From a checkpoint of a small contrastive audio-text model.
Data: trained on read English sentences (LibriTTS-R), 15625 training examples, 41.0 epochs.
Rows from block 6 of the audio encoder of a small contrastive audio-text model, named by matrix and row number. Rows with one number belong to one neuron. Each number is 500 + 40 x the weight over its row's rms, rounded and kept within 0 to 999. All counts start at 0. Numbers have three digits each.
After each neuron's rows are labels from the 100 clips, of 14976, where the neuron reaches its highest value: "strongest on" is what is common among them. Only what is clearly more common there than usual is listed. The data: read English sentences (LibriTTS-R).
# fc1: MLP up (encoder.blocks.6.mlp.fc1.weight, 1024x256), inputs 128-255
# fc2: MLP down (encoder.blocks.6.mlp.fc2.weight, 256x1024, transposed), outputs 128-255

fc1.277:548484450566576505536516441440473589547437464519512546409535607520432491485518468489462518524581559451463436435484525427494496512456490475498482508441522435479522578538480500552494451455496462524517546455551545560463490494458436524501475579415448481464520469500561495466461508523513510530416420536463472571428456495474549526435452476469507471532461476459393432549537472433475483498472
fc2.277:536502530477471485474456574567541521474480465491505468521506441520454551437508539414436526565485502501515523522457512462553591499514445476514480502501495462533512516563475468478530485531433436506491436495505508538446504517449481571477517491526460498432442502515533512511373518515521507491422514483589450502588434532532523514507552448573555551555498485510414540497496501506510469500452
strongest on: voice: male

fc1.500:525451492412521415446448487466463482571492461537517536515467467438510483533523482447462530526539528604565547552534553537522538422443477473450423496438476483511479487576538472498487566454484515550538558476514554515574511457607491585464548507463452437495554504477545551540498456521487497481494535526513507551526437518484495522560586509516534503470475421476536484541518540513557525537482
fc2.500:535508556533515495444482501456456549495477475506471468551502602570520536563529492538439568543542560511570531509461503417481456475416405498522442491542552437473548515446446591498482583483536471481491513550499465527492545501510524451547495461561587484501514490475507500518439511496468497452452505527580563496535460490526442480540439514438442534486490502527509590462539552455518474492460
strongest on: voice: male; the word "his"

fc1.458:537527536502546479453484531527551471474510469532431511465412497565492446458563555511497499570500493506450441556464489603506558444480468438464516459530509506487515589496552528471503466532556514495546488405453432464469572466532446583538576492533480482470471508446490515520523510567463500437493506484527504527430445516474534496550516545501531501477539489455414492505410498489485552580534
fc2.458:538567454546550485525465519531502463491492539465550514467502439457472526504521490529472455480539542492524435519579430464501467557531548457509467531473510532464498425516545493536540486543464480528507518494470488524398464516458530556458523451552525472477478561427480501567473496506403470418553551462507518548468447501488540492523474500531484546496523519542584485525501429502435495518507
strongest on: voice: male

fc1.265:511507518523574448506472468507517480511414510465466492503540458548524494447509489439570512513483517503397535492486514462484512504485479542496480452433470542555538424530448474488544478598457472499427520567506498535481466457460558452460480428452528441507477457465497529452520509454462521470549466434513510534498499511513455422506523510540484534529483535533446537515553462470458489557436
fc2.265:555502446460499439492530544480435473535564498452463459527541452531473494542475446517515463539503452522483479553466522477474467499544514569446582483468536561544533475444550523514477535486472556454441526402484430508449480524478495526480469540563448508506495541432576501554498472511510500554598592469450477422572437471550471531501457480521507507461532411575491513552474487502538489509543
strongest on: the word "she"

fc1.517:461524517425510555466489519534518542468536515371548501549540546542485531536492548464549494567500523594409471522561471552470523468506507519575538536526544485451453523476448475535531455459497529554474452459534567476513468520546526483518475462544485490485455552537482470489531486463541577461549493561489477498465506425459538461555513440563438551457515423455455510519516448497489461522541
fc2.517:545502472445540487415492435369527464535447491505488543537497519384489483571520522534525498453482555563530546518513520478515473476497559492506502605561494471478554475536538473434497471469529521546563460512499455474503521513547510446494450442487483492475507530450505469491503496455541465479516443524479455525471503486557489532504580502450495542500507487454541485508557441465523550497550
strongest on: voice: male

fc1.463:458510531523435482492510527455479497487465500516471499563461502527457542495506553583535509490466595574509482485493518557492552481424478544494474489597517573516442447474539515496513429575489513521532495449487551470409529578546540495454475554515446528515471490483478507516461429520418531507534521504463500473466499570459443538527494570535531533459571507453447462472504433461465422520499
fc2.463:557508520568492512489478498547514553456465461558530519499425448500472426504521493526513520522499537524520477507525520540523521511491494463491469437408465529507448480541472409535544554389458519568525473464554489582512538513457577455483542419509523523446493466437518463566461531565436471450531527521549495507549455494435537495542490471478558477524513574539600536507422504429476505515477
strongest on: voice: male

fc1.144:451543536443464535428497528425483476530441547560506488496521511475454458514470448525458506512539494590439557542442518502500511507528429579562417513462612534487522492499535422496501495506571442475512532515522455481459524459507494586566500497537510514544511451475430488527487535453513482462516514552496540553470466504551540501433487502480434508567503441507514536522481501480481425527512
fc2.144:414520479443540524518455522491482472485520425484480479478463509449542457512511464492551487481460523484518542510517550503507454524555579537489518454539502533479495539517482470492528490479414450469493549534523494511448499489496469467509425476509472516457491486459486431522485449487565509545492533553599543487584500489506486489536560575420593546522554535403521472529494565487474478521516
strongest on: voice: female

fc1.369:494494583475453494479514446435498485469544490526488461445497477550477500461463527498550473421476504523440491556515525549449517541458467498480455463543469477500538500444490423489470419520568590550502577480561484511422499500507405484535547492470506433497564453474543521500468513466483477455557474456438503519464510505479538492477565554404562489481409468484505528481467463454428485538492
fc2.369:516527510475515433500436524471445472483477522505439534541483417510518517434460458467503461453481577499479533498521445569538579559515507493502444514492498538517555499494533454572475504530520492444533510522460494498515452510422506501436433485426463486538489464499488585528530454530513463451482503521431534491542534462548544525549541509424481481581548481461461461561465472567522497587480
strongest on: voice: female

fc1.93:530456475526483501525548536527445587410543490525467520495467528479538457489553501491499455485464503513547549527505516554494547548476502504547454485500485524463517595465495625520480449462454507504504523500511508548472557535530581517566465532501476466465468497549547497473512457522522424432496511488513454463454460435468446517534500479470474544460490528542587458547518516524511597469468
fc2.93:479545464558450488527469509469417477544458577489498506496485436504520496450574412562523450492484513467508495484478555512445482542411496463451446499503457515505485539527525538465543519602494504435489386500481482486551488497525492448497462519473476565485440506547510455521488546497429558439548494499493472545440520480537515470536439453554431532478488506509490485534481508504546445543501
strongest on: voice: male

fc1.764:429513577544591536532523473468536451469581452508560491473535519506521500516562534515485478547469560457477535508450514489519482558432471563464564456449561551499550489450466476478489446439565472562515509513465466477478533535565533554507535544496521598444574430474449458573490540529492491506496573494471495519505546528525525551460407465582521490509467521474445512508496518548511474515578
fc2.764:488497472516534485502549437525538579490503510524511426526536617515477481529477558563545495500512463490497491451590543558491479497532570504595434394492440519545477498508526452601563479511431505546504520457529576490484565494447521515482491487484433475516499623466447498488526504451565498531552437425471464486457457432496534457601512501465552596515508497542552479540531513530553502474506
strongest on: voice: female