python train.py --input="log_mel" --spec_augment=false --win_length=400 --encoder_fused_qkv=false --encoder_subsampling=4 --text_encoder_positions="learned" --beta1=0.9 --steps=5000
Rows from block 6 of the audio encoder of a small contrastive audio-text model, named by matrix and row number. Rows with one number belong to one neuron. Each number is 500 + 25 x the weight over its row's rms, rounded and kept within 0 to 999. All counts start at 0. Numbers have three digits each.
After each neuron's rows are labels from the 100 clips, of 14976, where the neuron reaches its highest value: "strongest on" is what is common among them; "loudest" is the band of the loudest frequency at the time of the peak. Only what is clearly more common there than usual is listed. The data: read English sentences (LibriTTS-R).
# fc1: MLP up (encoder.blocks.6.mlp.fc1.weight, 1024x256), inputs 0-127
# fc2: MLP down (encoder.blocks.6.mlp.fc2.weight, 256x1024, transposed), outputs 0-127

fc1.203:495528528489499526540531508536496519508485495490534485514545480516486491499572462524523450483516452503515486512486462499463452549508512473492513525485493494509532492498533477508499515461518545524483487522501491539494473496511453486510498538494514511526509480505467467521493473487471473527526513504447465535477477452488475483549524477466470538462550468493499541463496518501477514535507
fc2.203:473510510543507495496504498550526471484453462484539501558519492460476492524458488480498495495468530501567517508490506545518500489443469512469522534518462511469495503481513495461497495464498490492519494509487484518546501510493484509470535476488480559475512526499522477490505500515465470503485504500459524507494547525483467533515457526493521471469558510489503494525528505522495490474485
strongest on: voice: female
loudest: 500 to 1000 Hz

fc1.350:505488515522540474494484458483512490503488503508515527520494481483504503524481542514451519520538499498507464499496505455529467494543523498511489493483532520452475522489538526499483503496471467534493483521525489477475485491487514481544462459480507470475501497550477541491527447486501478492461502476532468522525495479522495476498536527516469507548548491487516463497461479507533533512501
fc2.350:514505517502521534477487502492467513516499487531500553464490508512509517519465494472516530471511503485523521450438465467478470519505449542531493514527467506506512498521534518477503541490469540521478474482490504487479483473478482498537481507506473463515556436527507520490524469546479504497530484525521538491480459513511470514480520509484515496522503503532471462526530488497452487474513
strongest on: the word "you"
loudest: 250 to 500 Hz

fc1.126:506537473479491482457464472491500534494539503510522491539532510497499481463446511480521485479493485507522533514484495435526503520493503480515513522535524509485460511482517513481487473494486505447509487474501521522525479488488474505498511475501477520525479510470479495546476510503469474511473487514480500466478496469535527539474540523477492464540549473498478458500457473490515506509486
fc2.126:475502541484485518527472549515499516503552490482498518505493524564521492513474500503525534525509503526508487494501473502480506525487510524534508524455488546491488528505495516497463481468478532542487527494484478479509494491546474491465506491505477449483505478518478504477471511479511486498493524495480481491464482486475454492509515496509567531524526505518486503543487487515496563480466
strongest on: voice: female
loudest: 4000 to 8000 Hz

fc1.696:523525538458517528531461505498475468534485551493498537493466471467480544525497532508554484480534511484503552518497504489489463532523480490475496498506493487516518532440521532515532504510490499530526502497495507531511521508506522484501555535479497449503539489522517517524463524490527452518466469483525534563513524497515490517473512487463496507528521516472514504553499487524541486494552
fc2.696:523480522474494531482504480488506501496478463513527456507460520505475503519517525510537520519525522545521458497532451491501517550477538530447469545473486494523492513471535494469516511467491525474493490496507513492483535516499503497525529503469520504512511516485503505513466471488498477479543497493546523523525496502475486493483532501523483507515452502531518502500481543504506520549484
strongest on: voice: male
loudest: 1000 to 2000 Hz; 2000 to 4000 Hz

fc1.193:483485522500507499478484533544525475495505452482541540518505475542476468496504541483504491486472535494514470486534512485497517546559488522530505483528509521536547486549467506476512489500520491519532477501513491548510526511496488511494498530503521531477488518501538467486519514468487525531508536541496515456453513467537511538498531476453532536483508509494531501507544482482500504529507
fc2.193:515464493503488522542542533483539485462458499463527487485457531478511455530518485497473489512488486492520503494528468505496483534525503489472471528506514452526531539494474482462466511549507503495536498534510491495492525535441448467505539475517499501490470526449502482472485500525500485516506488505502498527484504488518525522486504528513481488518493461498539508476522451479534442494520
strongest on: voice: female
loudest: 500 to 1000 Hz

fc1.335:530504536512498520524439478528519494519466472533500480513540517513558481514482497528500486499497469479480529511512519496461510542503512491488494511506554519526451526509504540494501472511548525496509487474538490484527565507518524520496525481531517509539506537490473464504483487497480464522502487465505471488461483523505512481506508511457469528479480519511460529527477514537471530508524
fc2.335:522514516494527504489510491487499469478507527487462555591492542543484514503510544479480496504486501475512493470508483531495479500471533539500505527492450533501460516462461491485516528457485478493487497512472456449553494505497504522472501502485475469538525507527496475441482502502485484506504520530511513521459534466509486470494484509513493529539533476534549553513511516496493478521458
strongest on: the word "his"
loudest: 4000 to 8000 Hz

fc1.282:481456487505510490504505508487493517509465496526527467516516506520469510499483502530478522493492515510466453473551495525517473506475524494499502516480478473512450535519449529528510490485515516516481525484468474455473549497526494508484504550515521488476493497509516520506522533492517503497509503503516551518528477517524479524528546545524507494493508491491492492503501512452501457468510
fc2.282:518513424498493504552511502465527528505489528508515486472533540479507480475511517561503494539517468528503471523526476499504495518494533508489469482483544532521492498505443475504531535542525473486496490518537511512510460499473488514493532499509472480494491497534529478472507504507522491501471480484520488478544485540530496513486509465524505529537460505489508502507475481484510499561502
strongest on: the word "said"
loudest: 4000 to 8000 Hz

fc1.74:508523529539504469482467472514510473460528513489534531481516492483523490476496510488518487511487555542531464521491504497492527535488526515513542490539484476467494541500483536484493534472498475500496486467499453511499517495492492484481500490493510517444516513484525470480534540477542496491497515516488501490485522507496513484483549506516496543475537526487524499485496483467514534552475
fc2.74:472468498488500510484483485493503480486493499503515523490501524499496476542478492523518518477509486477531473516488494494536512537529503513482483493494486578554510512538475518544534492533525493512479508494471531526482478513484498487476458548546585455466465463525508481484482476502513517458487542541516502441505512490497495471499524489464518508492497501454485473510540485493492465490529
strongest on: the word "he"
loudest: 2000 to 4000 Hz

fc1.120:543493497537517511522439539526483549501515510556504526461514503499510504540504487498530460510498484447480538538513482529500516512476536484515483501536468502463512522528535503493495528492475500492505522461517505534500488485474470488484503518486496567487526538517504524535493522521487466508552548501479517542502530511526509515461502482479482506494501473485502448523487522475494503464498
fc2.120:522532485484497489525522418483514498514501504522509499481509555504468531502471507456507518486492448486506495486510465503494506470478507513506488517536518467551455567508483498539497539481526523503479544517526470468496464498505484521494510551520508499496482525520533517508449472475515524502522453519527494503465486492484459482508499503472492528509547503490507480511508515518505467539482
strongest on: the word "it"; the word "is"
loudest: 250 to 500 Hz

fc1.490:491526504517512484467526478488518456485482536505495529479530504547486508517488524504536523500460548465536474502524536512486522468498474532534507519521532515521523536503483543489497512528516476538524504534483531479512528465526471490539531494511559458480505528532482524488471527522548489492460472533539470489509490523497491520540526535467482507545487531488463467487483521536508484491473
fc2.490:489497482516500541515498487493494521491489542533442487473485468476526446479512483502470560503475547502475494484504510507490469531506506476484481517456515493465573450520509518514517534470502517515485540498430503491493509510497485474505508493483491513540488493496548467454511477532480542486510525534497522481516515484478530486452532525551513567525466513476479486479480495496474519511505
strongest on: voice: female
loudest: 500 to 1000 Hz

fc1.204:493518538516451477503492498511538501497472472520486482459471502507485519530562469464514476525513539496505526489525451502510464487447474525476511509479492538503471520465497476441480507509485505495480471468474496510519524489531539518479487503499527473520508460506468528468488467501508531521503473469493547480493498485504442511518531454476451465496518470534485527543469501480502514511478
fc2.204:530542464480525441485484485514485536514515486499518487502517531531468510494522521474488471485545491497514504552513518517513471537510500448524492513504535555502461446522462441473511476435490494509525519455507523476478524480471498526544520481497477517472500471508485498522524514489497505537481517473525528519547488532533504484499486513455463493509517542491494484493455519510484487506520
strongest on: voice: female
loudest: 500 to 1000 Hz

fc1.719:515490479509508533468479469510502491516522521522534505510523505491465505500489530480507460460512471479493514482476521503523560526516478504498553484526485470551481552566475529523495496502502485500534513484491475495517489474494492475525465535494481536508501503475489504489488486509547492508489459523508498540528511524459534474494487537518499522521511505485512489494510476478530492506526
fc2.719:477436512495511531518516505489519488485521479539476480544463473536538507492447504544555517487495489453499477505532479478529450507503500493501514497502475545489513475543475524497495507515466484468469480512456517512483470508475499479478538500500513488515549501508517531492501527514485515483491507494518487479485457472473511536468521482518498484488503473516495513482453502541501482545517
strongest on: voice: male
loudest: 250 to 500 Hz

fc1.654:483522547512514492502477513510525520490496542484532488486490542454545522518536532511487513516501496504524519489500519514516523539504516462485511484481532517512540534498499504512554553533541535542470524487502504526535473521510511513511539521493460554491488475480481491495462490549520500515539476478481530474550524483535525534476497497522509518505494497516459513524492516467442487470543
fc2.654:498496501494492529472537519491519522480489529481521518534537531469450510525555528464451530528480512479504516553523531513492490513472494454514503531528484466502482521502492526542505503498504502509503505517475521468501518507484508485499502532511480500531536504512471543503465478458509476489512493534491516513508475517461500496510469479515482500524475465508574485494494472437503531489470
strongest on: the word "i"
loudest: 1000 to 2000 Hz

fc1.306:506548520537523492527492479503479477477473454466532551485485514513512504521515507517506492534532469464532490527522547497553475498541509511507498528479470514462489493481480501490487555469483503475481467468477531517538530509501497520500497474495520491479515492488464534553477495462523485512520528458524510540474536474517524486524530490491545515510489504527484485452459512475527534454540
fc2.306:477539464526511491477530492472475483501484465510477528548495496516493469527458521493541530464543459520518522451538486505492465508528507460513464522510509478508483494456486500493489501508521533489496440522468528554476529510514519491474480491507516511510541530505510472465478481498472464499505487502479512533488491517490416540526529541515471489532502487518530535542545516457485532459514
strongest on: the word "said"
loudest: 4000 to 8000 Hz

fc1.481:488500505507529495460505462424478503487484503482512503479507497506512454474505488485482489418452523534480471500491499488504516488521510505460496479478462503499516482495485482533502487473512493505521498502487513490506484448598533506511480505506474489468499481494441494519507468495501511473480450475507496472501475495509513513459492492499500506505480529479522472510497472495514511504510
fc2.481:452521492479522502489467440536519512512512493510508473536510490521538510479507546520535496472470465515483510498486510495515525536519520530498497529484514499488487478474489506454510487494540495465501528492497457492487468531471502507545520529486472527503479477494532491477526529508461497491480502472510508488490531484521482496491508463557498495454522465533552495510470526526519511538464
strongest on: the word "she"
loudest: 2000 to 4000 Hz

fc1.57:548489523532459504529492541529505537512486472482533480471497477499497496470547507505477510503548478502484475499463527503508512487510489448493516489504529519529525514490487532477467526537527483522531511517505439563473484525522494514501511498530493486523525486516507509490531468481525517499544498484498495523506460478543534514470516481498542465489523514476494508548456529511496527460491
fc2.57:463525517516473503476518453506504499465511543502494520507507492487487504514462507550497483504510485472504518506511497506526489492515492466472525500507457496526531478515453497515476541519473469464513535553513518490450507493457445496507534495479491508467498485472440507573488546511523508522530466515520495510478535489495526529462489485545499512505531480508471527548489481488462495489459
strongest on: the word "i"
loudest: 1000 to 2000 Hz

fc1.429:507475502509452495493498517523547530500525479479525476492495531504530486503486555480479458481528510520536493507451516463472492485543515499520478515477477473512468505530480514507537499472458528506537478454510535512527496519482466532536459498480491446463483521458488485508531488502523535487486529518472505491542454485514478475543493529483473477518547473492492514459455523484519502515471
fc2.429:482511500525489506505488494505463472485513491508455501516499500497495491486493544509449506487465535469525525503542492519469456509485490563528495461485496460450495531522513480484486524476500534496526504491486459520523506496485526511506506511510524430485496549540538522510480507505486497539526524499516492520500515461506524530490481511525514540520504455480489466514538484523525472525487
strongest on: the word "you"
loudest: 250 to 500 Hz

fc1.265:531466530492463517478435507519491520491497504514503497478535479497516516433491463487513507490489527482506519545529498490515495491500447479527528549495507519504514502551539516489537478463507464498535465562550538508512536508496458507500532524482479530477468511519460480539534533495509512495480487482515515517541499458493533517475505492522511463500439530486517466509476528468498506498545
fc2.265:457522512467459564504506478542497472514496472489481507514504517509493542452474500485503502463485530530501500501466514536530509495488528482464478482522537536511506476481529455491517545506487488510503506470484491461504519533481516477501493538502467485475468464479537462500450491493474512503490516451498517523518519478464488493509461514533509531489518485508471492480501519540467489516543
strongest on: the word "she"
loudest: 2000 to 4000 Hz

fc1.699:472544523514490533500523498490521494453473495510497537515512519517452498511558529542489497515495518470509477520487498487499522547546542498486497479529536496479507471474470485521516522502495525529514486484509478498482471520542512496491472486503478491451523509492510460525465529486507516456470490504465503529553482484519502491530508556509448470507503454497522490476493555454489512517505
fc2.699:504491494519503504505534486545517501500493493462495536500464434491490493477500500536470495502500517516523518519513507515503453489472547433524504512523483469484507482497525500491506516518474476512481510477453506533503514524503504516483512485501478507497511440533499537512484489501464491501466487500514523490468528525549528459512464528545482493502470440502511493509499475486469445470528
strongest on: voice: female
loudest: 500 to 1000 Hz