From a checkpoint of a small contrastive audio-text model: nadamw at rate 0.0011.
Rows from block 9 of the audio encoder of a small contrastive audio-text model, named by matrix and row number. Rows with one number belong to one neuron. Each number is 50 + 15 x the weight over its row's rms, rounded and kept within 0 to 99. All counts start at 0. After the name is the row's rms in percent of the matrix's.
Before each neuron's rows are labels from the 100 clips, of 14976, where the neuron reaches its highest value: "strongest on" is what is common among them; "loudest" is the band of the loudest frequency at the time of the peak. Only what is clearly more common there than usual is listed. The data: read English sentences (LibriTTS-R).
# fc1: MLP up (encoder.blocks.9.mlp.fc1.weight, 1024x256), inputs 128-191
# fc2: MLP down (encoder.blocks.9.mlp.fc2.weight, 256x1024, transposed), outputs 128-191

strongest on: the word "i"
loudest: 1000 to 2000 Hz
fc1.657 070:81 60 50 64 61 40 29 44 88 67 31 69 68 36 79 71 36 62 45 68 31 58 52 77 37 63 10 61 43 63 52 51 54 33 34 60 57 66 85 33 56 65 61 31 49 41 28 43 61 34 69 51 68 38 68 55 41 76 48 57 35 63 83 62
fc2.657 080:52 40 34 50 27 23 45 57 64 24 57 65 52 61 34 28 65 64 67 47 49 66 45 43 43 61 53 68 73 40 41 47 47 39 64 46 35 49 06 42 62 19 61 73 50 32 73 81 80 52 42 57 45 45 38 65 40 28 56 45 30 82 57 35

strongest on: voice: female
loudest: 250 to 500 Hz
fc1.678 117:54 54 46 68 51 44 47 52 49 70 25 62 44 54 71 78 41 34 45 53 79 57 43 60 38 50 37 26 43 28 30 81 34 68 19 49 67 49 48 49 55 86 48 35 81 43 66 45 76 59 43 50 70 57 32 58 57 46 54 77 32 61 53 54
fc2.678 097:36 64 52 45 26 47 32 29 63 47 63 70 48 48 61 55 41 79 67 32 48 44 56 43 29 69 68 36 64 45 42 64 57 61 37 35 58 69 30 58 60 45 53 55 33 82 32 64 67 46 56 38 57 43 76 15 52 64 62 35 42 24 46 81

strongest on: the word "i"
loudest: 500 to 1000 Hz
fc1.690 066:65 56 69 52 49 33 60 56 60 61 30 30 34 53 65 62 42 55 29 32 36 58 42 40 66 61 72 30 70 50 64 55 65 60 60 61 79 57 59 71 33 35 44 49 48 63 58 22 35 66 35 53 49 50 58 56 79 54 68 55 49 83 56 30
fc2.690 077:37 69 51 59 65 36 53 61 48 63 56 57 18 71 50 56 49 68 67 43 30 66 57 87 49 62 22 43 68 36 41 58 69 68 70 20 42 34 49 53 77 49 47 36 53 73 55 51 53 51 57 60 71 21 55 51 66 57 59 19 54 59 40 65

strongest on: voice: female
loudest: 500 to 1000 Hz
fc1.274 082:67 57 71 29 45 60 51 36 37 39 46 54 50 30 61 37 65 83 36 45 53 42 59 17 62 65 42 61 71 32 32 48 26 50 35 42 47 23 34 73 43 48 60 63 47 69 33 57 57 70 51 36 43 22 31 37 51 66 50 40 58 42 47 64
fc2.274 094:54 84 52 19 51 55 45 59 42 39 62 64 51 65 64 29 45 44 85 51 58 41 64 69 40 47 66 52 53 51 27 63 56 58 55 65 57 59 47 73 40 73 70 64 50 63 40 48 31 51 61 44 65 26 62 60 83 60 65 40 32 34 44 44

strongest on: voice: female
loudest: 250 to 500 Hz
fc1.182 112:63 00 67 40 48 49 30 65 48 47 42 64 30 36 40 65 59 37 50 65 59 42 29 22 60 72 39 25 68 51 26 78 37 61 37 57 82 32 49 49 55 60 62 62 62 50 71 47 52 28 28 21 49 69 54 45 54 58 45 64 53 49 45 52
fc2.182 104:49 78 62 71 64 50 62 82 30 54 49 39 52 62 67 55 42 51 47 44 52 41 52 55 47 43 85 63 45 59 40 63 59 68 70 76 62 35 41 81 71 22 40 48 45 48 57 31 44 23 42 56 50 47 69 43 44 42 21 43 32 46 26 37

strongest on: voice: male
loudest: 250 to 500 Hz
fc1.489 067:47 30 75 36 33 52 50 31 87 46 62 64 17 60 47 42 65 44 49 59 76 62 33 41 41 81 66 56 62 56 58 66 60 65 56 64 74 24 44 35 64 53 39 29 37 60 30 56 38 57 53 26 54 51 50 50 47 64 70 45 59 64 62 48
fc2.489 091:21 30 58 60 56 62 88 40 33 71 28 88 48 48 17 46 54 44 42 17 31 25 46 42 57 42 50 60 64 38 51 61 45 79 25 46 55 80 73 72 45 71 52 40 39 95 54 52 48 67 72 70 32 44 41 51 55 59 57 44 08 64 53 30

strongest on: the word "that"
loudest: 500 to 1000 Hz
fc1.493 111:53 32 76 45 51 76 31 50 53 45 58 57 42 38 23 77 59 68 32 28 52 60 49 55 58 40 47 43 55 57 57 55 36 62 91 63 53 61 76 49 44 54 44 52 74 32 59 69 56 36 36 53 35 52 64 41 55 70 40 73 76 56 37 69
fc2.493 097:45 73 43 62 33 81 45 64 51 82 29 68 52 36 45 26 58 42 48 30 54 38 59 41 61 48 30 36 60 69 46 54 38 36 52 30 56 68 43 41 36 61 65 40 36 62 69 44 77 56 46 63 14 69 49 58 60 67 48 55 63 39 34 31

strongest on: the word "his"
loudest: 250 to 500 Hz
fc1.524 078:62 51 43 70 37 48 38 31 67 56 22 38 38 66 50 46 70 31 33 43 48 34 63 34 43 58 55 54 46 29 49 39 24 66 40 49 41 18 23 22 46 51 70 68 74 44 28 73 65 39 70 32 30 33 35 42 55 41 47 46 63 34 28 77
fc2.524 084:53 44 66 48 28 41 52 37 61 49 73 41 61 59 59 41 35 41 29 21 57 51 53 48 56 41 66 49 45 45 47 54 32 45 38 40 30 58 51 57 66 64 24 65 79 33 30 28 23 51 34 73 50 56 31 32 49 33 29 63 28 58 56 37

strongest on: the word "i"
loudest: 1000 to 2000 Hz
fc1.421 073:60 40 35 34 44 28 42 52 47 76 53 71 31 74 32 41 44 71 64 64 48 52 31 31 61 45 57 59 28 59 36 60 68 82 22 64 57 33 68 44 22 38 55 47 52 41 30 19 35 68 32 49 64 37 08 56 32 48 75 41 44 74 65 77
fc2.421 091:68 30 68 61 46 64 21 57 57 66 43 89 75 61 59 50 50 60 31 53 51 27 62 62 43 38 63 64 40 28 42 60 69 65 70 49 49 49 51 39 51 54 62 63 51 60 50 37 47 79 43 57 58 74 58 45 55 66 75 65 45 41 80 27

strongest on: the word "said"
loudest: 4000 to 8000 Hz
fc1.759 112:52 15 58 60 38 64 50 53 52 60 44 61 26 45 41 66 45 53 54 47 68 64 32 67 50 80 50 54 55 65 55 38 37 49 45 58 91 52 41 79 26 69 67 52 47 76 61 40 84 44 63 36 63 64 55 70 52 54 44 87 43 51 54 44
fc2.759 095:60 29 35 26 48 51 44 38 54 65 40 58 28 42 40 53 45 58 75 55 71 81 53 40 57 37 62 68 42 54 31 62 56 54 58 53 80 64 81 69 72 67 42 57 41 62 37 57 20 37 43 21 68 64 39 49 82 43 62 56 19 59 24 40

strongest on: voice: female
loudest: 250 to 500 Hz
fc1.605 111:38 32 46 62 30 66 44 45 35 37 11 49 33 22 60 63 41 46 50 58 66 48 40 63 68 66 37 45 44 49 65 43 56 43 48 42 66 40 35 41 66 23 60 47 57 67 89 54 81 49 55 43 56 56 46 53 72 48 70 55 33 55 52 54
fc2.605 098:58 58 42 76 55 30 38 39 62 43 35 31 54 38 48 35 35 43 56 50 33 30 68 84 36 41 41 80 54 49 57 36 53 60 48 49 36 57 75 53 76 23 49 61 62 35 57 76 65 41 40 43 24 54 51 34 31 64 45 50 68 31 49 54

strongest on: the word "she"
loudest: 2000 to 4000 Hz
fc1.748 120:77 17 52 41 43 40 54 40 48 43 48 72 41 57 35 36 53 73 43 50 58 36 59 36 57 56 35 70 74 39 37 38 59 65 39 52 55 41 50 49 55 66 77 54 61 46 50 63 60 47 47 47 46 42 63 44 33 53 42 99 42 66 27 70
fc2.748 085:46 46 45 13 46 40 57 46 54 52 57 36 22 42 29 72 37 90 43 49 10 67 50 36 47 64 46 55 42 50 51 40 45 47 46 59 55 50 37 60 72 54 32 37 65 59 34 56 66 47 53 45 53 44 42 30 62 60 72 61 56 65 41 46

strongest on: voice: male
loudest: 250 to 500 Hz
fc1.75 069:63 44 19 52 22 63 34 46 70 74 68 25 59 50 60 44 74 30 65 57 66 47 30 48 40 43 48 32 47 53 57 33 47 57 17 31 77 46 30 34 36 55 64 33 48 45 33 40 39 63 60 40 49 78 52 28 39 53 61 45 47 70 55 78
fc2.75 091:64 29 75 46 39 51 30 63 36 66 37 28 72 69 61 68 50 50 68 43 56 50 72 78 43 33 63 30 36 34 66 53 57 26 83 59 53 77 64 36 21 74 49 47 48 58 60 38 48 65 17 47 67 58 54 70 46 32 47 52 51 58 38 64

strongest on: voice: male
loudest: 4000 to 8000 Hz
fc1.686 071:27 34 40 44 48 24 35 44 62 57 64 39 35 42 70 59 33 72 34 55 59 46 54 31 74 51 47 73 43 23 46 33 48 77 40 38 36 64 82 53 57 51 52 57 74 56 77 30 24 39 67 26 52 65 24 69 52 63 17 49 76 56 64 21
fc2.686 083:38 90 39 25 53 35 69 26 60 35 57 72 48 56 33 56 57 67 54 52 61 78 49 67 48 47 60 53 53 53 42 48 44 48 39 22 43 45 48 33 54 48 39 84 41 47 75 78 73 59 60 37 53 32 67 22 61 69 79 48 47 65 57 38

strongest on: voice: male
loudest: 250 to 500 Hz
fc1.569 068:58 50 42 28 43 41 33 62 51 52 40 57 44 67 63 42 72 27 44 50 36 45 33 42 48 39 56 49 64 38 56 32 38 25 62 47 44 58 54 53 22 45 37 43 60 55 37 52 68 41 20 52 83 68 42 40 48 43 51 38 53 53 30 58
fc2.569 088:59 25 58 51 70 55 78 29 32 57 45 33 83 25 49 46 62 30 86 63 42 60 52 52 51 57 39 75 45 49 44 61 28 45 49 29 35 54 54 54 61 68 43 58 22 64 52 39 57 42 46 51 35 57 33 55 83 46 17 47 45 51 61 63

strongest on: voice: male
loudest: 250 to 500 Hz
fc1.301 135:63 52 54 33 93 28 61 67 33 35 53 56 48 42 28 40 71 41 36 40 52 27 54 36 64 54 56 44 66 44 26 29 22 65 29 26 38 32 38 48 48 52 52 69 55 77 35 49 49 32 46 33 59 61 57 67 29 31 49 67 42 79 65 64
fc2.301 123:53 35 41 59 68 44 55 66 67 40 64 38 50 39 58 60 40 36 47 37 62 43 75 38 69 62 36 77 54 49 56 60 73 43 64 63 49 27 50 45 84 71 41 76 62 57 25 35 53 61 63 27 71 30 70 53 48 68 38 43 71 45 63 39

strongest on: the word "she"
loudest: 2000 to 4000 Hz
fc1.683 095:53 32 52 50 60 49 26 26 43 29 48 72 49 70 51 53 47 51 33 53 57 39 37 19 37 50 37 31 46 47 47 46 47 44 30 22 69 38 48 36 34 52 57 54 56 63 64 47 32 18 58 41 42 59 56 55 16 67 63 99 36 70 51 60
fc2.683 088:61 54 43 49 40 28 55 49 32 62 56 39 75 61 37 75 48 62 58 50 49 52 63 45 25 65 38 72 19 66 71 22 40 30 41 34 32 54 42 29 69 47 47 51 57 58 35 74 41 69 56 46 54 49 30 58 48 49 65 23 38 42 50 63

strongest on: voice: male
loudest: 250 to 500 Hz
fc1.612 071:69 59 59 50 60 46 65 63 61 41 81 52 43 36 56 53 49 73 69 31 28 63 56 54 54 47 30 77 45 52 54 53 89 48 48 56 49 50 31 41 28 57 60 47 60 74 48 46 61 51 58 25 58 49 30 54 63 55 47 57 69 29 57 21
fc2.612 085:61 70 44 67 58 49 49 62 33 72 47 24 55 61 34 77 56 28 48 27 41 47 34 45 72 53 62 24 38 61 66 65 52 46 52 52 43 80 43 74 59 56 43 68 41 43 52 48 33 35 46 70 00 27 56 43 65 42 48 36 64 57 45 41

strongest on: voice: male
loudest: 250 to 500 Hz; 500 to 1000 Hz
fc1.267 070:71 61 53 38 62 49 43 51 78 24 40 46 46 42 45 60 52 46 31 35 26 30 39 32 43 56 32 40 38 43 68 29 76 50 47 37 62 13 51 58 46 26 80 45 64 41 47 61 23 52 45 45 53 64 37 70 32 41 44 46 69 55 79 67
fc2.267 082:52 44 23 58 19 63 56 26 48 56 41 47 66 46 50 48 55 64 82 56 53 43 60 72 48 71 50 48 60 47 65 48 55 83 68 24 50 50 24 48 42 79 36 61 59 24 25 42 46 67 73 20 69 22 61 69 80 52 38 37 62 58 78 77